Weights of a small image diffusion model: 64-pixel images, norm groupnorm.
Rows from block 3, named by matrix and row number. Each number is 200 + 40 x the weight over the matrix's rms, rounded and kept within 0 to 999. All counts start at 0.
# emb: conditioning projection (model.mid.0.emb.weight, 256x128), inputs 0-127
emb.26,200,202,199,200,198,198,200,205,199,199,202,200,200,200,200,200,200,201,200,204,198,210,199,200,200,200,200,204,183,206,200,202,202,200,200,205,200,167,200,196,203,200,201,200,200,200,270,200,54,200,200,203,200,198,204,200,205,200,195,198,200,205,201,200,262,205,243,198,194,194,200,200,197,202,200,482,200,203,200,200,200,202,193,202,196,199,181,200,198,200,200,200,200,192,200,201,199,216,200,207,198,198,199,201,199,200,197,200,183,200,200,200,200,200,195,200,200,199,200,200,204,200,200,200,200,200,202,201
emb.27,200,200,200,200,201,219,200,200,200,200,200,200,200,200,200,200,200,200,200,200,200,192,200,200,200,200,200,200,200,201,200,199,200,200,200,200,200,192,197,200,200,200,200,200,200,200,198,200,117,200,200,200,200,200,200,200,200,200,200,200,199,200,200,200,200,202,200,200,200,200,200,200,200,200,200,182,201,200,200,200,200,200,172,195,200,200,200,200,200,200,200,200,200,200,200,200,200,218,200,200,200,200,200,200,181,200,196,200,385,200,200,205,200,200,186,200,200,200,201,200,90,200,200,200,200,201,200,200
emb.28,200,200,197,200,199,195,200,200,200,200,200,200,200,200,200,200,200,200,200,200,201,186,200,200,193,200,200,200,200,200,200,200,200,200,200,200,200,0,201,200,200,200,200,200,200,200,149,200,10,200,200,200,202,200,200,200,200,199,200,200,200,189,183,200,200,195,200,200,200,200,200,212,200,200,200,0,200,200,200,200,200,200,184,192,200,200,204,200,200,200,200,200,200,200,200,199,200,209,200,187,202,200,200,200,204,200,199,200,240,200,200,202,200,200,196,200,200,202,200,200,168,200,200,200,200,200,197,200
emb.29,200,199,199,200,200,200,200,200,200,200,200,200,200,200,200,200,200,200,200,200,200,200,200,200,200,200,200,200,200,200,200,200,200,200,200,200,200,203,200,200,200,200,200,200,200,200,191,200,211,200,200,200,200,200,200,200,200,201,200,200,200,200,200,200,200,199,200,200,200,200,200,199,200,200,200,241,202,200,200,200,200,200,200,200,200,200,199,200,200,200,200,200,200,200,200,200,200,209,200,200,200,200,200,200,200,200,205,200,203,200,200,204,200,199,200,200,200,200,200,200,53,200,200,200,200,200,200,200
emb.30,200,200,200,200,200,200,200,200,200,200,192,200,200,200,200,200,200,200,200,200,200,200,200,200,200,200,200,200,200,200,200,204,200,200,200,200,200,0,200,200,200,200,200,200,200,200,160,200,174,200,200,200,200,200,200,200,200,200,200,200,200,200,219,200,200,200,200,200,200,200,200,199,198,200,200,112,201,200,200,200,200,200,200,200,200,200,200,200,200,200,200,200,200,200,200,200,200,193,200,200,200,200,200,200,198,200,200,200,201,200,200,206,200,200,200,200,200,200,200,200,189,200,200,200,200,200,200,200
emb.31,200,205,199,200,200,158,200,202,201,200,175,200,200,200,200,200,204,200,200,200,199,196,198,200,200,200,200,200,200,191,200,199,200,200,199,200,200,96,201,200,200,200,200,198,200,200,0,200,40,200,200,200,200,200,200,200,199,200,200,200,200,200,199,200,180,201,200,200,200,200,201,195,200,200,200,0,196,200,200,179,200,200,193,199,200,200,178,200,200,200,200,200,200,200,200,200,200,48,200,199,200,200,200,200,218,200,194,200,171,200,200,194,200,114,200,200,200,200,200,200,151,200,200,200,200,200,203,200
emb.32,200,187,153,200,195,185,200,199,204,203,46,192,200,209,200,200,205,212,200,191,213,289,196,193,186,206,200,200,199,201,201,199,235,200,199,199,197,241,213,210,197,262,204,196,154,202,164,204,184,200,200,166,194,196,203,236,211,199,197,214,205,200,119,198,205,201,251,175,200,200,187,233,197,202,200,194,196,200,252,200,200,200,183,187,200,195,153,200,204,200,210,200,200,209,200,194,196,177,200,111,200,218,200,200,213,201,280,209,189,201,216,142,200,222,244,240,200,200,207,184,204,185,238,196,226,213,197,200
emb.33,200,201,203,200,200,200,200,200,200,200,203,200,200,200,200,200,200,200,200,200,200,192,200,200,200,200,200,200,200,200,200,200,200,200,200,199,200,107,200,200,200,200,200,200,200,200,237,200,190,200,200,200,217,194,200,200,201,197,200,200,200,203,200,200,197,198,201,200,200,200,200,200,200,200,200,214,199,200,200,200,200,200,201,200,200,200,200,200,200,200,200,200,200,200,200,200,200,200,200,178,200,200,200,200,201,200,184,200,199,200,200,195,200,202,203,200,199,200,187,200,198,200,200,200,200,200,194,200
emb.34,200,239,276,188,200,181,196,208,200,200,200,200,198,203,199,199,201,199,195,199,200,251,200,200,182,200,201,201,198,200,209,196,200,200,200,200,199,200,211,200,200,202,200,200,205,200,46,200,0,201,203,200,198,218,200,200,200,200,193,200,200,216,200,201,193,123,210,201,200,200,200,211,200,194,200,208,196,201,197,200,200,198,406,231,200,200,191,200,202,201,238,200,200,200,202,199,200,173,200,201,200,200,199,200,465,200,195,200,201,200,200,185,200,198,191,200,200,202,200,200,463,200,200,201,200,201,194,200
emb.35,200,199,198,199,200,197,200,199,199,200,205,200,200,200,200,200,199,199,200,199,201,217,200,200,200,200,200,200,200,201,198,205,200,200,200,196,200,79,197,200,200,200,196,200,200,200,247,200,134,200,201,202,199,216,201,200,201,200,181,200,201,200,201,200,202,198,200,200,200,201,201,193,200,200,200,321,205,200,200,200,200,199,200,199,200,202,200,200,201,200,200,200,200,200,200,200,200,201,200,201,200,200,200,200,188,200,182,200,199,200,200,201,200,201,202,200,200,201,198,201,200,200,200,200,200,200,200,200
emb.36,200,191,167,200,201,160,202,223,208,199,169,213,200,198,200,199,200,197,200,203,200,170,202,199,202,202,200,200,200,200,200,205,200,200,203,189,200,202,203,200,198,200,202,219,200,200,218,201,202,200,199,202,197,195,194,200,204,196,260,200,199,199,64,200,208,269,199,201,211,206,200,103,208,200,192,388,207,200,208,206,200,194,212,213,200,201,188,195,200,200,181,172,201,200,200,196,223,214,200,197,195,201,196,199,193,203,203,227,338,187,196,199,208,212,221,224,200,200,189,201,287,209,203,194,205,205,201,197
emb.37,200,199,210,202,201,200,197,200,199,200,223,207,200,200,200,203,198,199,200,203,200,200,202,198,218,205,200,200,202,199,201,200,185,200,200,202,193,0,197,200,199,208,171,200,202,200,150,200,261,200,199,198,200,198,220,201,200,200,192,200,193,253,321,200,200,207,202,198,201,200,197,202,200,200,200,161,199,197,200,198,199,201,197,215,200,203,202,201,191,200,191,201,200,200,200,183,200,257,202,246,200,198,198,200,276,200,145,201,303,200,196,220,200,231,200,176,201,199,189,194,205,200,200,201,200,203,177,200
emb.38,200,196,199,200,200,165,202,194,209,200,200,200,200,199,201,200,200,201,200,199,200,203,199,200,203,200,200,200,201,198,196,200,200,200,200,201,201,136,209,200,200,200,203,200,199,200,211,200,190,200,200,194,200,193,202,195,203,198,200,200,201,203,201,200,210,218,208,200,201,200,199,201,199,213,200,144,194,200,200,200,200,200,221,200,200,196,210,200,200,200,200,202,200,200,200,200,199,225,200,200,200,200,200,200,232,200,206,200,139,200,200,199,200,193,201,200,200,200,159,199,185,200,201,200,200,200,201,200
emb.39,200,200,183,200,200,200,200,200,200,201,196,200,200,200,200,200,200,202,200,200,200,200,200,200,200,200,200,200,200,200,202,200,200,200,200,200,200,145,184,200,200,200,200,200,200,200,220,200,138,200,200,207,203,200,198,200,200,201,201,200,200,197,200,200,201,199,186,200,207,200,200,200,200,200,200,207,202,200,200,200,200,200,199,199,200,200,203,200,200,200,200,200,200,200,200,200,200,200,200,191,200,201,200,200,200,200,201,200,199,200,200,201,200,203,206,200,200,200,208,200,200,200,200,200,200,200,198,200
emb.40,200,200,198,200,200,180,200,191,202,200,200,200,200,200,200,200,198,201,200,200,200,201,201,200,200,200,200,200,200,200,200,200,200,200,200,200,197,91,200,200,199,198,200,200,200,200,201,200,0,200,200,200,200,200,200,200,200,199,200,200,200,202,200,200,196,201,200,200,200,201,200,196,200,200,200,177,199,200,200,200,200,200,199,187,200,200,183,200,200,200,200,200,200,200,200,200,200,198,200,186,201,200,200,200,208,200,200,200,231,200,200,186,200,200,193,200,200,200,197,200,187,200,200,200,200,204,200,200
emb.41,200,200,200,200,200,201,200,200,200,200,202,200,200,200,200,200,200,200,200,200,200,200,201,200,203,200,200,200,200,200,200,201,200,200,200,200,200,101,201,200,200,200,200,200,197,200,126,200,199,200,200,200,200,201,200,200,200,200,200,200,200,201,195,200,182,199,200,200,200,200,200,193,200,200,200,123,201,200,200,200,200,200,200,200,200,201,203,200,200,200,200,200,200,200,200,200,200,202,200,188,200,200,200,200,196,200,202,200,205,200,200,199,200,197,200,200,200,200,200,200,192,200,200,200,200,200,200,200
emb.42,200,200,197,200,200,199,201,199,200,200,200,200,200,200,200,200,200,200,200,200,200,199,200,200,200,200,200,200,200,200,200,200,200,200,200,200,201,149,200,200,200,200,200,200,200,200,100,200,192,200,200,199,200,202,200,200,200,194,200,200,200,200,182,200,193,201,200,200,200,200,200,198,200,200,200,103,201,200,200,200,200,200,199,200,200,200,182,200,200,200,200,200,200,200,200,200,200,194,200,199,201,201,200,200,200,200,200,200,212,200,200,200,200,201,198,200,200,200,203,200,178,200,200,200,200,200,200,200
emb.43,200,202,199,200,198,199,204,196,200,200,191,199,200,199,197,200,200,219,200,199,199,200,200,200,148,201,200,200,200,198,200,230,200,200,200,200,200,0,218,193,200,200,200,198,206,200,204,200,36,200,195,215,203,211,206,199,200,200,200,202,200,200,148,200,204,193,171,200,201,200,198,265,198,200,200,94,195,200,201,199,200,200,160,182,200,201,192,200,200,200,209,192,200,200,200,200,202,106,200,178,204,205,200,200,203,196,194,200,204,201,221,211,200,203,223,200,200,200,194,190,130,206,189,199,199,203,202,200
emb.44,200,197,217,197,201,207,201,199,209,195,199,202,200,199,200,200,197,200,203,200,200,248,204,200,203,200,191,200,203,200,200,200,200,200,200,197,201,0,228,204,216,198,199,185,201,200,193,200,0,200,198,200,197,201,200,188,202,202,200,188,200,206,201,200,223,203,200,199,195,202,201,209,200,204,200,85,208,200,201,200,202,199,200,197,203,201,204,200,201,202,197,202,200,201,200,200,199,185,201,194,200,200,203,200,199,200,210,200,227,200,198,200,200,201,199,200,192,202,197,199,193,187,201,200,199,200,196,200
emb.45,200,200,213,200,200,199,208,200,200,200,220,200,200,199,200,200,194,200,200,200,200,194,200,182,195,200,201,200,203,199,200,200,193,200,201,200,200,201,181,200,196,200,200,200,201,199,49,200,87,200,201,205,194,197,200,202,201,195,201,200,199,200,195,200,193,194,200,206,199,198,199,200,199,200,199,211,202,200,199,201,201,200,222,201,199,200,170,200,202,200,205,200,200,200,199,200,200,146,200,180,200,200,199,199,200,200,197,200,182,200,200,192,200,189,205,200,180,200,218,201,53,200,200,201,200,200,200,200
emb.46,200,201,167,200,199,187,201,200,205,199,205,200,200,200,198,200,200,200,200,200,200,199,200,201,200,200,200,200,200,200,200,201,202,200,200,200,203,0,198,200,200,199,202,200,200,200,195,200,137,201,202,201,199,200,200,200,201,204,199,200,200,200,200,198,189,225,194,196,200,204,200,198,200,203,202,0,206,202,202,199,200,200,204,200,200,200,90,200,200,201,200,200,200,200,200,200,194,23,200,197,197,200,200,200,200,200,186,200,215,200,203,227,200,203,255,200,200,200,192,200,0,200,200,200,200,200,200,200
emb.47,200,201,200,200,200,189,200,200,201,200,240,200,200,200,200,200,200,200,200,200,200,199,199,200,205,200,200,200,200,200,198,200,200,200,200,200,200,124,200,200,200,200,201,200,193,200,177,200,186,200,200,200,200,200,199,188,200,200,200,200,200,200,223,200,200,200,202,200,200,200,200,200,200,200,200,141,202,200,200,200,200,200,200,200,200,200,199,200,199,200,199,200,200,200,200,200,200,200,200,198,200,200,200,200,203,200,200,200,199,200,200,220,200,200,200,198,200,200,191,200,132,200,200,200,200,200,203,200
emb.48,200,202,206,201,200,203,201,200,202,202,200,201,200,200,200,200,201,188,203,200,200,202,200,200,187,200,199,200,203,200,199,206,200,200,200,201,200,169,209,200,198,200,201,200,200,200,208,200,199,200,200,207,200,200,196,200,203,200,200,202,200,200,227,200,199,197,201,198,200,200,203,207,208,200,200,209,202,200,199,197,200,200,173,199,200,206,201,200,200,200,184,200,200,200,200,200,201,194,200,209,195,199,200,200,233,200,181,200,199,200,200,175,199,199,193,199,200,200,210,201,200,200,200,200,200,198,199,200
emb.49,200,212,137,202,209,20,193,267,213,360,181,197,178,200,188,199,218,188,199,192,231,272,206,201,171,190,248,214,125,259,200,235,181,198,199,191,185,198,223,213,199,254,223,191,199,193,43,202,190,201,199,212,184,152,197,211,276,213,201,200,185,199,211,198,120,368,186,195,198,195,209,128,195,222,199,187,190,200,107,210,256,200,0,234,200,220,159,98,132,202,165,201,248,221,206,195,190,201,197,176,210,200,205,200,176,200,216,213,0,204,192,198,200,147,100,215,195,200,244,200,314,227,168,200,167,182,198,200
emb.50,200,198,200,200,200,199,200,200,202,200,199,200,200,200,200,200,200,199,200,200,200,200,200,200,200,200,200,200,200,200,200,200,201,200,200,199,200,176,201,200,200,200,200,202,200,200,206,200,174,200,200,202,200,200,200,200,203,200,200,200,200,200,200,200,207,197,219,200,200,200,200,197,200,200,200,206,200,200,200,200,200,199,202,200,200,199,221,199,200,200,200,200,200,200,200,200,200,187,200,199,200,200,200,200,201,200,200,200,204,200,200,200,200,200,200,200,199,200,196,200,206,201,200,200,200,200,196,200
emb.51,200,200,201,200,200,205,200,198,200,200,211,200,200,200,200,200,200,200,199,200,200,200,200,200,200,205,200,200,200,200,200,200,200,200,200,204,200,6,200,200,200,200,197,200,200,200,127,200,203,200,200,200,200,201,200,200,200,201,200,200,200,200,197,200,201,203,200,200,200,199,200,202,200,200,200,197,200,200,200,200,200,200,199,201,200,199,197,200,200,200,200,200,200,200,200,200,200,234,200,200,200,201,200,200,197,200,200,200,198,200,200,201,200,202,188,200,200,200,201,200,172,200,200,200,200,200,201,200
emb.52,200,199,200,200,200,200,200,200,199,200,197,200,200,200,200,200,200,200,200,200,200,200,200,200,202,201,200,200,200,200,200,200,200,200,200,203,200,182,201,200,200,200,200,200,200,200,199,200,188,200,200,200,200,206,200,200,200,200,200,200,200,200,211,200,200,201,200,200,200,200,200,200,200,200,200,143,202,200,200,200,200,200,200,199,200,202,200,200,200,200,200,200,200,200,200,200,200,147,200,201,200,200,200,200,204,200,200,200,198,200,200,201,200,200,200,200,200,200,209,200,200,200,200,200,200,201,200,200
emb.53,200,200,194,200,203,196,200,200,200,200,199,200,200,200,200,200,200,200,200,200,200,200,200,200,201,200,200,200,200,200,200,200,200,200,200,200,200,93,200,200,200,200,200,200,200,200,173,200,191,200,200,198,200,214,200,200,200,200,200,200,200,200,208,200,198,188,189,200,200,200,200,199,200,200,200,156,199,200,200,200,200,200,192,200,200,202,198,200,200,200,200,200,200,200,200,200,200,171,200,200,200,200,200,200,197,200,192,200,199,200,200,199,200,200,200,200,200,200,202,200,194,200,200,200,200,200,200,200
emb.54,203,191,183,202,196,197,170,186,208,196,200,200,200,200,200,201,203,200,203,197,207,200,202,225,201,202,200,201,199,200,200,200,200,200,200,189,197,0,214,205,199,200,200,200,200,197,290,200,0,200,200,216,200,201,201,197,200,200,200,200,200,195,200,195,199,276,179,200,201,204,193,210,202,204,204,0,245,200,200,203,205,198,203,192,202,197,0,199,210,201,199,204,199,201,200,197,201,356,205,149,205,200,200,201,235,200,206,200,429,200,200,289,203,200,195,202,200,201,131,200,203,199,200,199,200,215,198,195
emb.55,200,201,197,202,200,192,201,196,200,194,200,200,200,200,201,200,200,199,200,200,199,200,200,201,203,200,200,200,200,200,201,191,207,200,200,208,200,71,204,200,198,200,197,198,200,200,216,200,196,200,200,198,200,211,205,200,201,198,200,200,199,199,194,200,204,200,210,200,200,200,200,199,200,200,200,87,180,200,202,199,201,200,176,200,200,201,166,200,200,200,199,200,200,200,200,200,199,205,200,199,200,200,203,200,196,200,201,200,197,200,200,193,200,199,206,199,200,200,196,200,188,198,200,200,200,200,200,200
emb.56,200,200,199,200,199,201,200,200,200,200,201,200,200,200,200,200,200,200,200,200,200,200,200,200,200,200,200,200,200,200,200,201,200,200,200,201,200,0,199,200,200,200,200,200,200,200,201,200,0,200,200,200,200,200,200,200,200,199,200,200,200,200,201,200,201,191,200,200,199,200,200,203,200,200,200,191,200,200,200,199,200,200,200,200,200,200,200,200,200,200,200,200,200,200,200,200,200,199,200,200,200,200,200,200,200,200,200,200,202,200,200,202,200,200,200,200,200,200,200,200,80,200,200,200,200,200,200,200
emb.57,200,214,188,200,179,246,200,221,215,200,137,203,199,219,200,196,195,190,193,200,181,197,194,203,202,194,199,200,199,193,180,199,206,204,200,200,193,36,258,192,214,212,315,205,144,200,283,200,107,200,209,200,198,206,176,200,195,137,257,215,209,184,211,193,207,300,195,201,198,245,195,271,201,207,200,213,207,196,193,211,199,186,183,200,200,200,133,201,190,200,199,200,200,175,200,178,194,284,200,197,199,200,201,186,188,196,154,187,202,190,205,263,202,188,200,195,190,199,194,200,253,199,203,195,199,172,207,200
emb.58,200,199,200,200,200,198,200,200,200,200,200,200,200,200,200,200,200,199,200,200,200,200,200,200,200,200,200,200,200,200,200,200,200,200,200,200,200,246,200,200,200,200,200,200,200,200,200,200,202,200,200,197,200,200,199,200,200,200,200,200,200,200,200,200,200,200,199,200,200,200,200,200,200,200,200,313,199,200,200,200,200,200,206,200,200,200,199,200,200,200,200,200,200,200,200,200,200,202,200,194,200,200,200,200,199,200,200,200,205,200,200,197,200,199,200,200,200,200,200,200,200,200,200,200,200,199,200,200
emb.59,200,200,200,200,200,187,200,199,200,200,200,200,200,200,200,200,200,200,200,200,200,200,200,199,200,200,200,200,200,200,200,200,200,200,200,199,200,211,200,200,200,200,203,200,200,200,127,200,173,200,200,200,200,206,200,200,200,200,200,200,200,200,199,200,197,192,191,200,200,200,200,195,200,200,200,213,210,200,200,200,200,200,200,200,200,200,200,200,200,200,200,200,200,200,200,200,200,178,200,198,200,200,200,200,184,200,189,200,199,200,200,212,200,200,200,200,200,200,200,200,193,200,200,200,200,200,200,200
emb.60,200,200,200,200,200,195,202,200,200,200,112,200,200,200,200,200,201,200,200,201,200,184,200,200,174,200,200,201,201,200,200,202,200,200,200,206,200,0,203,200,199,201,200,200,199,200,201,200,218,200,196,200,204,200,200,201,201,197,200,200,200,200,161,200,201,200,200,200,200,200,200,200,200,200,200,175,201,200,200,200,200,201,187,200,200,200,201,200,199,200,200,200,200,200,200,200,200,243,200,181,200,201,200,200,203,200,238,200,176,200,200,204,200,197,200,200,200,200,204,200,194,200,200,199,200,200,203,200
emb.61,200,202,194,200,200,197,200,200,200,200,184,200,200,200,200,200,200,200,200,200,199,200,200,200,193,200,200,200,200,200,200,202,200,200,200,200,200,107,200,200,200,200,200,201,200,200,200,200,155,200,200,200,200,200,200,200,200,200,200,200,200,200,200,200,200,202,200,200,201,199,200,198,200,200,200,111,200,200,200,200,200,200,200,199,200,200,188,200,199,200,201,200,200,200,200,199,198,163,200,190,200,200,200,200,199,200,200,200,198,200,200,203,200,193,207,200,200,200,200,200,200,200,200,200,200,201,200,200
emb.62,200,198,196,199,206,184,200,193,210,199,278,197,200,218,198,199,229,211,200,197,203,247,213,199,160,221,204,200,220,205,199,197,153,200,200,204,190,169,194,200,199,211,200,203,195,197,158,200,0,200,200,157,200,202,239,206,214,199,195,219,203,198,286,199,202,202,211,205,214,215,200,197,186,200,200,109,164,208,183,183,205,200,204,187,200,203,209,200,201,200,205,200,202,201,197,200,200,193,200,223,212,199,205,200,273,189,201,201,192,200,213,228,209,200,201,234,197,200,200,201,114,185,200,197,200,211,201,200
emb.63,200,203,200,200,200,200,200,200,200,200,200,200,200,200,200,200,200,200,200,200,200,200,200,200,200,200,200,200,200,197,200,200,200,200,200,200,200,94,200,200,200,200,200,200,200,200,200,200,148,200,200,199,200,201,200,200,200,200,200,200,200,200,183,200,199,200,200,200,200,200,200,200,200,200,200,150,200,200,200,200,200,200,199,200,200,200,200,200,200,200,200,200,200,200,200,200,200,202,200,189,200,200,200,200,200,200,200,200,199,200,200,200,200,202,226,200,200,200,200,200,129,200,200,200,200,200,200,200
emb.64,200,205,213,200,201,181,202,197,199,199,245,203,200,197,200,195,194,193,200,200,200,200,185,198,202,200,200,200,199,200,201,203,197,200,213,200,199,121,202,200,200,200,216,205,197,200,242,200,71,196,207,201,210,215,200,199,200,208,201,199,201,199,204,200,227,196,185,200,200,200,200,139,195,201,200,105,215,200,192,209,200,200,190,200,199,203,202,200,200,202,199,199,200,200,198,193,200,121,200,199,200,200,200,200,203,200,227,200,222,200,200,210,200,212,172,201,195,200,200,200,132,187,200,200,200,194,214,200
emb.65,200,196,202,200,200,198,202,200,200,200,230,200,201,202,200,200,192,202,202,200,197,203,200,207,198,200,200,200,200,200,200,201,202,200,200,202,199,221,199,202,200,200,200,201,200,199,144,200,202,199,200,191,201,195,199,204,200,204,200,199,200,200,145,200,208,213,200,200,200,200,200,203,200,200,200,186,190,200,202,197,200,200,217,200,200,198,209,200,200,202,204,202,200,200,201,200,202,176,200,188,200,199,199,200,187,200,208,200,201,200,200,189,201,187,200,200,200,200,226,203,182,200,200,200,200,201,208,200
emb.66,200,195,187,200,193,199,200,195,199,200,200,203,201,199,200,199,200,207,200,200,200,228,201,200,196,196,200,200,193,205,201,200,198,200,202,212,194,221,203,199,200,200,201,194,208,200,312,200,182,200,200,207,202,145,200,187,206,200,200,195,198,200,191,195,204,215,215,200,196,200,201,199,198,194,198,201,204,200,198,200,197,200,199,207,199,200,177,200,180,201,194,215,200,197,200,194,202,203,200,200,200,194,200,200,204,200,199,200,245,200,187,222,200,192,201,200,205,200,220,202,232,199,203,202,200,201,191,200
emb.67,200,190,208,200,200,200,200,200,200,200,196,200,200,203,200,200,200,192,200,200,199,171,199,200,192,198,201,200,192,200,200,200,200,200,200,198,200,203,195,200,207,200,218,200,200,200,188,200,201,200,200,205,201,203,200,200,200,200,200,200,200,200,157,200,200,200,201,197,200,200,197,201,200,200,200,379,200,200,200,200,200,200,135,202,200,202,202,200,200,200,200,200,200,200,200,199,200,218,200,218,200,200,200,200,200,200,179,200,200,200,199,196,200,222,182,199,200,200,203,185,200,200,200,200,200,202,200,200
emb.68,200,233,210,200,200,202,197,206,200,202,200,200,197,200,206,200,200,199,199,187,190,212,192,200,199,200,200,200,210,201,200,161,203,200,200,200,200,154,194,196,200,201,193,200,200,200,193,200,168,200,200,190,202,202,199,200,200,199,205,194,199,199,209,200,179,181,136,200,200,200,204,229,205,200,200,567,188,177,200,200,200,200,144,196,200,183,199,200,199,200,207,199,200,200,199,200,203,192,198,204,202,199,201,200,186,200,201,200,325,200,200,152,202,190,174,201,198,200,200,199,200,199,198,200,200,200,201,200
emb.69,200,207,198,199,200,198,212,193,196,201,211,200,200,192,199,200,200,224,200,201,203,200,200,200,201,198,200,200,199,196,203,199,202,200,200,200,202,198,186,200,206,194,200,202,200,200,199,200,115,200,201,200,206,195,200,199,197,200,195,199,198,203,195,200,198,193,200,200,200,201,201,199,200,200,200,283,201,201,200,199,200,200,207,206,200,201,198,200,200,199,201,200,200,200,200,200,202,187,200,242,200,200,199,200,194,200,196,199,192,200,201,199,200,206,198,197,200,200,201,201,224,202,199,200,201,198,199,200
emb.70,200,200,198,200,194,195,200,200,200,200,201,200,200,200,202,200,200,200,200,200,203,201,200,200,200,200,200,200,214,200,200,200,200,200,200,206,200,98,190,201,200,200,200,200,200,200,303,200,124,200,200,195,200,200,200,207,200,200,198,203,200,198,200,200,205,200,193,200,200,200,200,199,200,200,199,196,193,201,200,200,200,200,200,198,200,200,206,200,200,201,200,200,200,200,201,201,200,177,202,193,204,200,200,202,199,200,200,200,207,200,201,185,200,210,197,200,201,200,216,200,200,199,200,200,200,200,200,200
emb.71,200,201,180,200,199,194,201,200,162,200,199,200,200,199,199,205,200,199,199,197,200,188,201,206,201,199,199,200,222,201,197,205,197,199,200,198,183,0,185,200,200,191,206,200,193,200,70,201,84,200,190,200,200,208,204,200,209,198,212,219,168,176,200,200,207,190,177,199,209,190,200,196,213,202,200,53,215,194,211,200,200,198,187,200,203,185,198,199,200,201,199,200,199,200,200,223,210,178,201,178,201,198,200,200,213,197,192,199,221,200,200,285,200,201,200,182,207,201,140,147,67,200,200,199,201,202,200,200
emb.72,200,200,212,200,195,199,200,200,200,200,186,200,200,200,200,200,200,200,200,200,200,197,200,194,210,200,200,200,197,200,195,196,196,200,200,199,200,128,210,200,200,217,200,197,200,202,175,200,196,200,200,201,200,200,192,200,200,200,200,200,208,200,233,200,140,167,191,200,200,196,201,207,199,200,200,202,199,200,198,200,200,200,169,200,200,184,196,200,200,200,197,200,200,200,200,200,200,199,200,197,200,200,200,200,200,201,197,200,207,200,199,199,200,197,200,202,200,200,200,199,195,200,200,200,200,195,200,200
emb.73,200,207,191,199,199,189,200,201,199,193,205,200,200,200,200,200,207,200,200,200,200,204,200,209,182,210,204,200,201,200,200,199,201,200,200,200,200,138,198,200,193,188,196,200,200,200,185,200,118,200,200,197,201,197,196,201,193,200,200,206,193,201,159,200,202,208,201,200,199,200,202,200,200,199,200,140,199,200,201,199,200,200,192,199,200,185,195,200,194,200,203,200,200,200,200,200,200,211,200,179,200,202,198,200,208,200,200,200,193,200,194,202,200,203,196,200,200,200,190,186,201,204,200,200,200,199,200,200
emb.74,200,200,167,200,215,195,206,197,185,196,83,200,201,195,200,187,203,199,201,201,210,207,159,202,167,216,199,200,201,179,200,204,200,200,206,201,188,0,195,199,200,200,200,217,200,200,155,200,7,195,201,197,191,210,199,198,200,208,217,199,200,203,191,202,198,148,200,200,205,201,194,186,215,200,200,0,127,199,221,185,200,200,52,200,200,192,175,200,200,201,200,199,199,201,199,201,183,121,200,173,173,200,200,200,171,202,240,201,210,200,200,212,200,233,148,200,193,199,204,205,235,206,204,202,200,199,204,200
emb.75,200,201,200,200,200,203,202,200,200,196,189,200,200,200,199,200,201,197,200,200,200,195,200,200,200,200,200,200,201,200,200,200,200,200,200,205,201,200,196,200,200,200,202,210,200,200,241,200,185,200,200,198,200,200,200,200,198,201,199,200,200,205,200,200,200,201,201,200,200,199,200,205,200,200,200,425,199,200,202,200,200,200,236,199,200,199,205,200,200,200,200,200,200,200,200,200,179,200,200,263,200,199,200,200,198,200,200,200,228,200,200,197,200,202,199,200,194,199,207,200,229,200,200,200,200,198,201,200
emb.76,200,165,204,194,218,208,197,174,201,199,166,210,200,206,204,200,204,198,206,200,203,213,227,185,180,215,199,200,217,200,202,202,193,200,200,196,181,0,208,199,200,202,196,202,198,206,245,200,0,200,200,200,205,189,195,202,211,183,200,190,205,200,203,193,250,226,224,200,205,214,200,266,194,200,200,187,202,201,200,200,207,199,304,190,200,210,203,200,199,200,213,199,200,184,196,200,205,206,200,210,205,219,200,200,255,200,231,200,477,200,202,202,210,193,216,207,212,200,138,200,254,200,197,192,200,207,199,188
emb.77,200,200,201,200,200,195,200,200,200,200,200,200,200,200,200,200,200,200,200,200,200,200,200,200,200,200,200,200,200,200,200,200,200,200,200,200,200,199,200,200,200,200,200,200,200,200,194,200,160,200,200,200,200,200,200,200,200,200,200,200,200,200,197,200,200,200,200,200,200,200,200,200,200,200,200,145,203,200,200,200,200,200,200,200,200,200,200,200,200,200,200,200,200,200,200,200,200,197,200,200,200,200,200,200,200,200,198,200,201,200,200,201,200,200,200,200,200,200,200,200,196,200,200,200,200,200,200,200
emb.78,200,200,200,200,200,200,200,200,200,200,196,200,200,200,200,200,200,200,200,200,200,200,200,200,200,200,200,200,200,200,200,202,200,200,200,200,200,214,200,200,200,200,200,200,200,200,187,200,69,200,200,203,200,200,200,200,201,201,200,200,200,200,200,200,195,200,200,200,200,200,200,200,200,200,200,209,203,200,200,200,200,200,164,200,200,200,199,200,200,200,200,200,200,200,200,200,200,207,200,200,200,200,200,200,200,200,196,200,235,200,200,222,200,199,201,200,200,200,200,200,201,200,200,200,200,200,200,200
emb.79,200,192,201,200,196,197,199,201,205,199,201,200,203,200,200,199,195,205,200,211,200,198,200,197,197,199,205,200,229,197,200,210,197,200,200,200,209,146,139,189,198,197,202,200,209,200,195,200,0,200,200,200,198,207,226,175,201,223,198,198,191,201,183,199,195,175,197,194,200,206,194,180,200,198,200,220,211,200,203,198,200,200,214,215,199,181,203,200,200,200,200,202,200,200,199,198,200,192,199,211,200,200,200,200,197,202,218,213,143,199,204,182,199,195,199,202,182,199,195,197,312,212,200,201,202,193,202,200
emb.80,200,189,229,200,205,75,200,195,200,212,107,200,200,228,157,186,170,115,200,175,192,129,201,200,190,210,200,197,200,187,200,177,203,200,208,178,200,91,204,200,149,187,230,236,199,196,0,202,179,203,199,193,242,196,180,200,198,209,184,269,212,200,155,200,174,187,195,212,214,200,229,111,204,219,198,28,210,200,240,201,202,200,180,125,198,102,308,200,202,195,339,186,200,197,199,212,200,193,200,10,180,207,198,210,141,200,404,206,190,200,178,124,200,153,19,316,208,200,200,210,201,209,197,193,200,239,263,179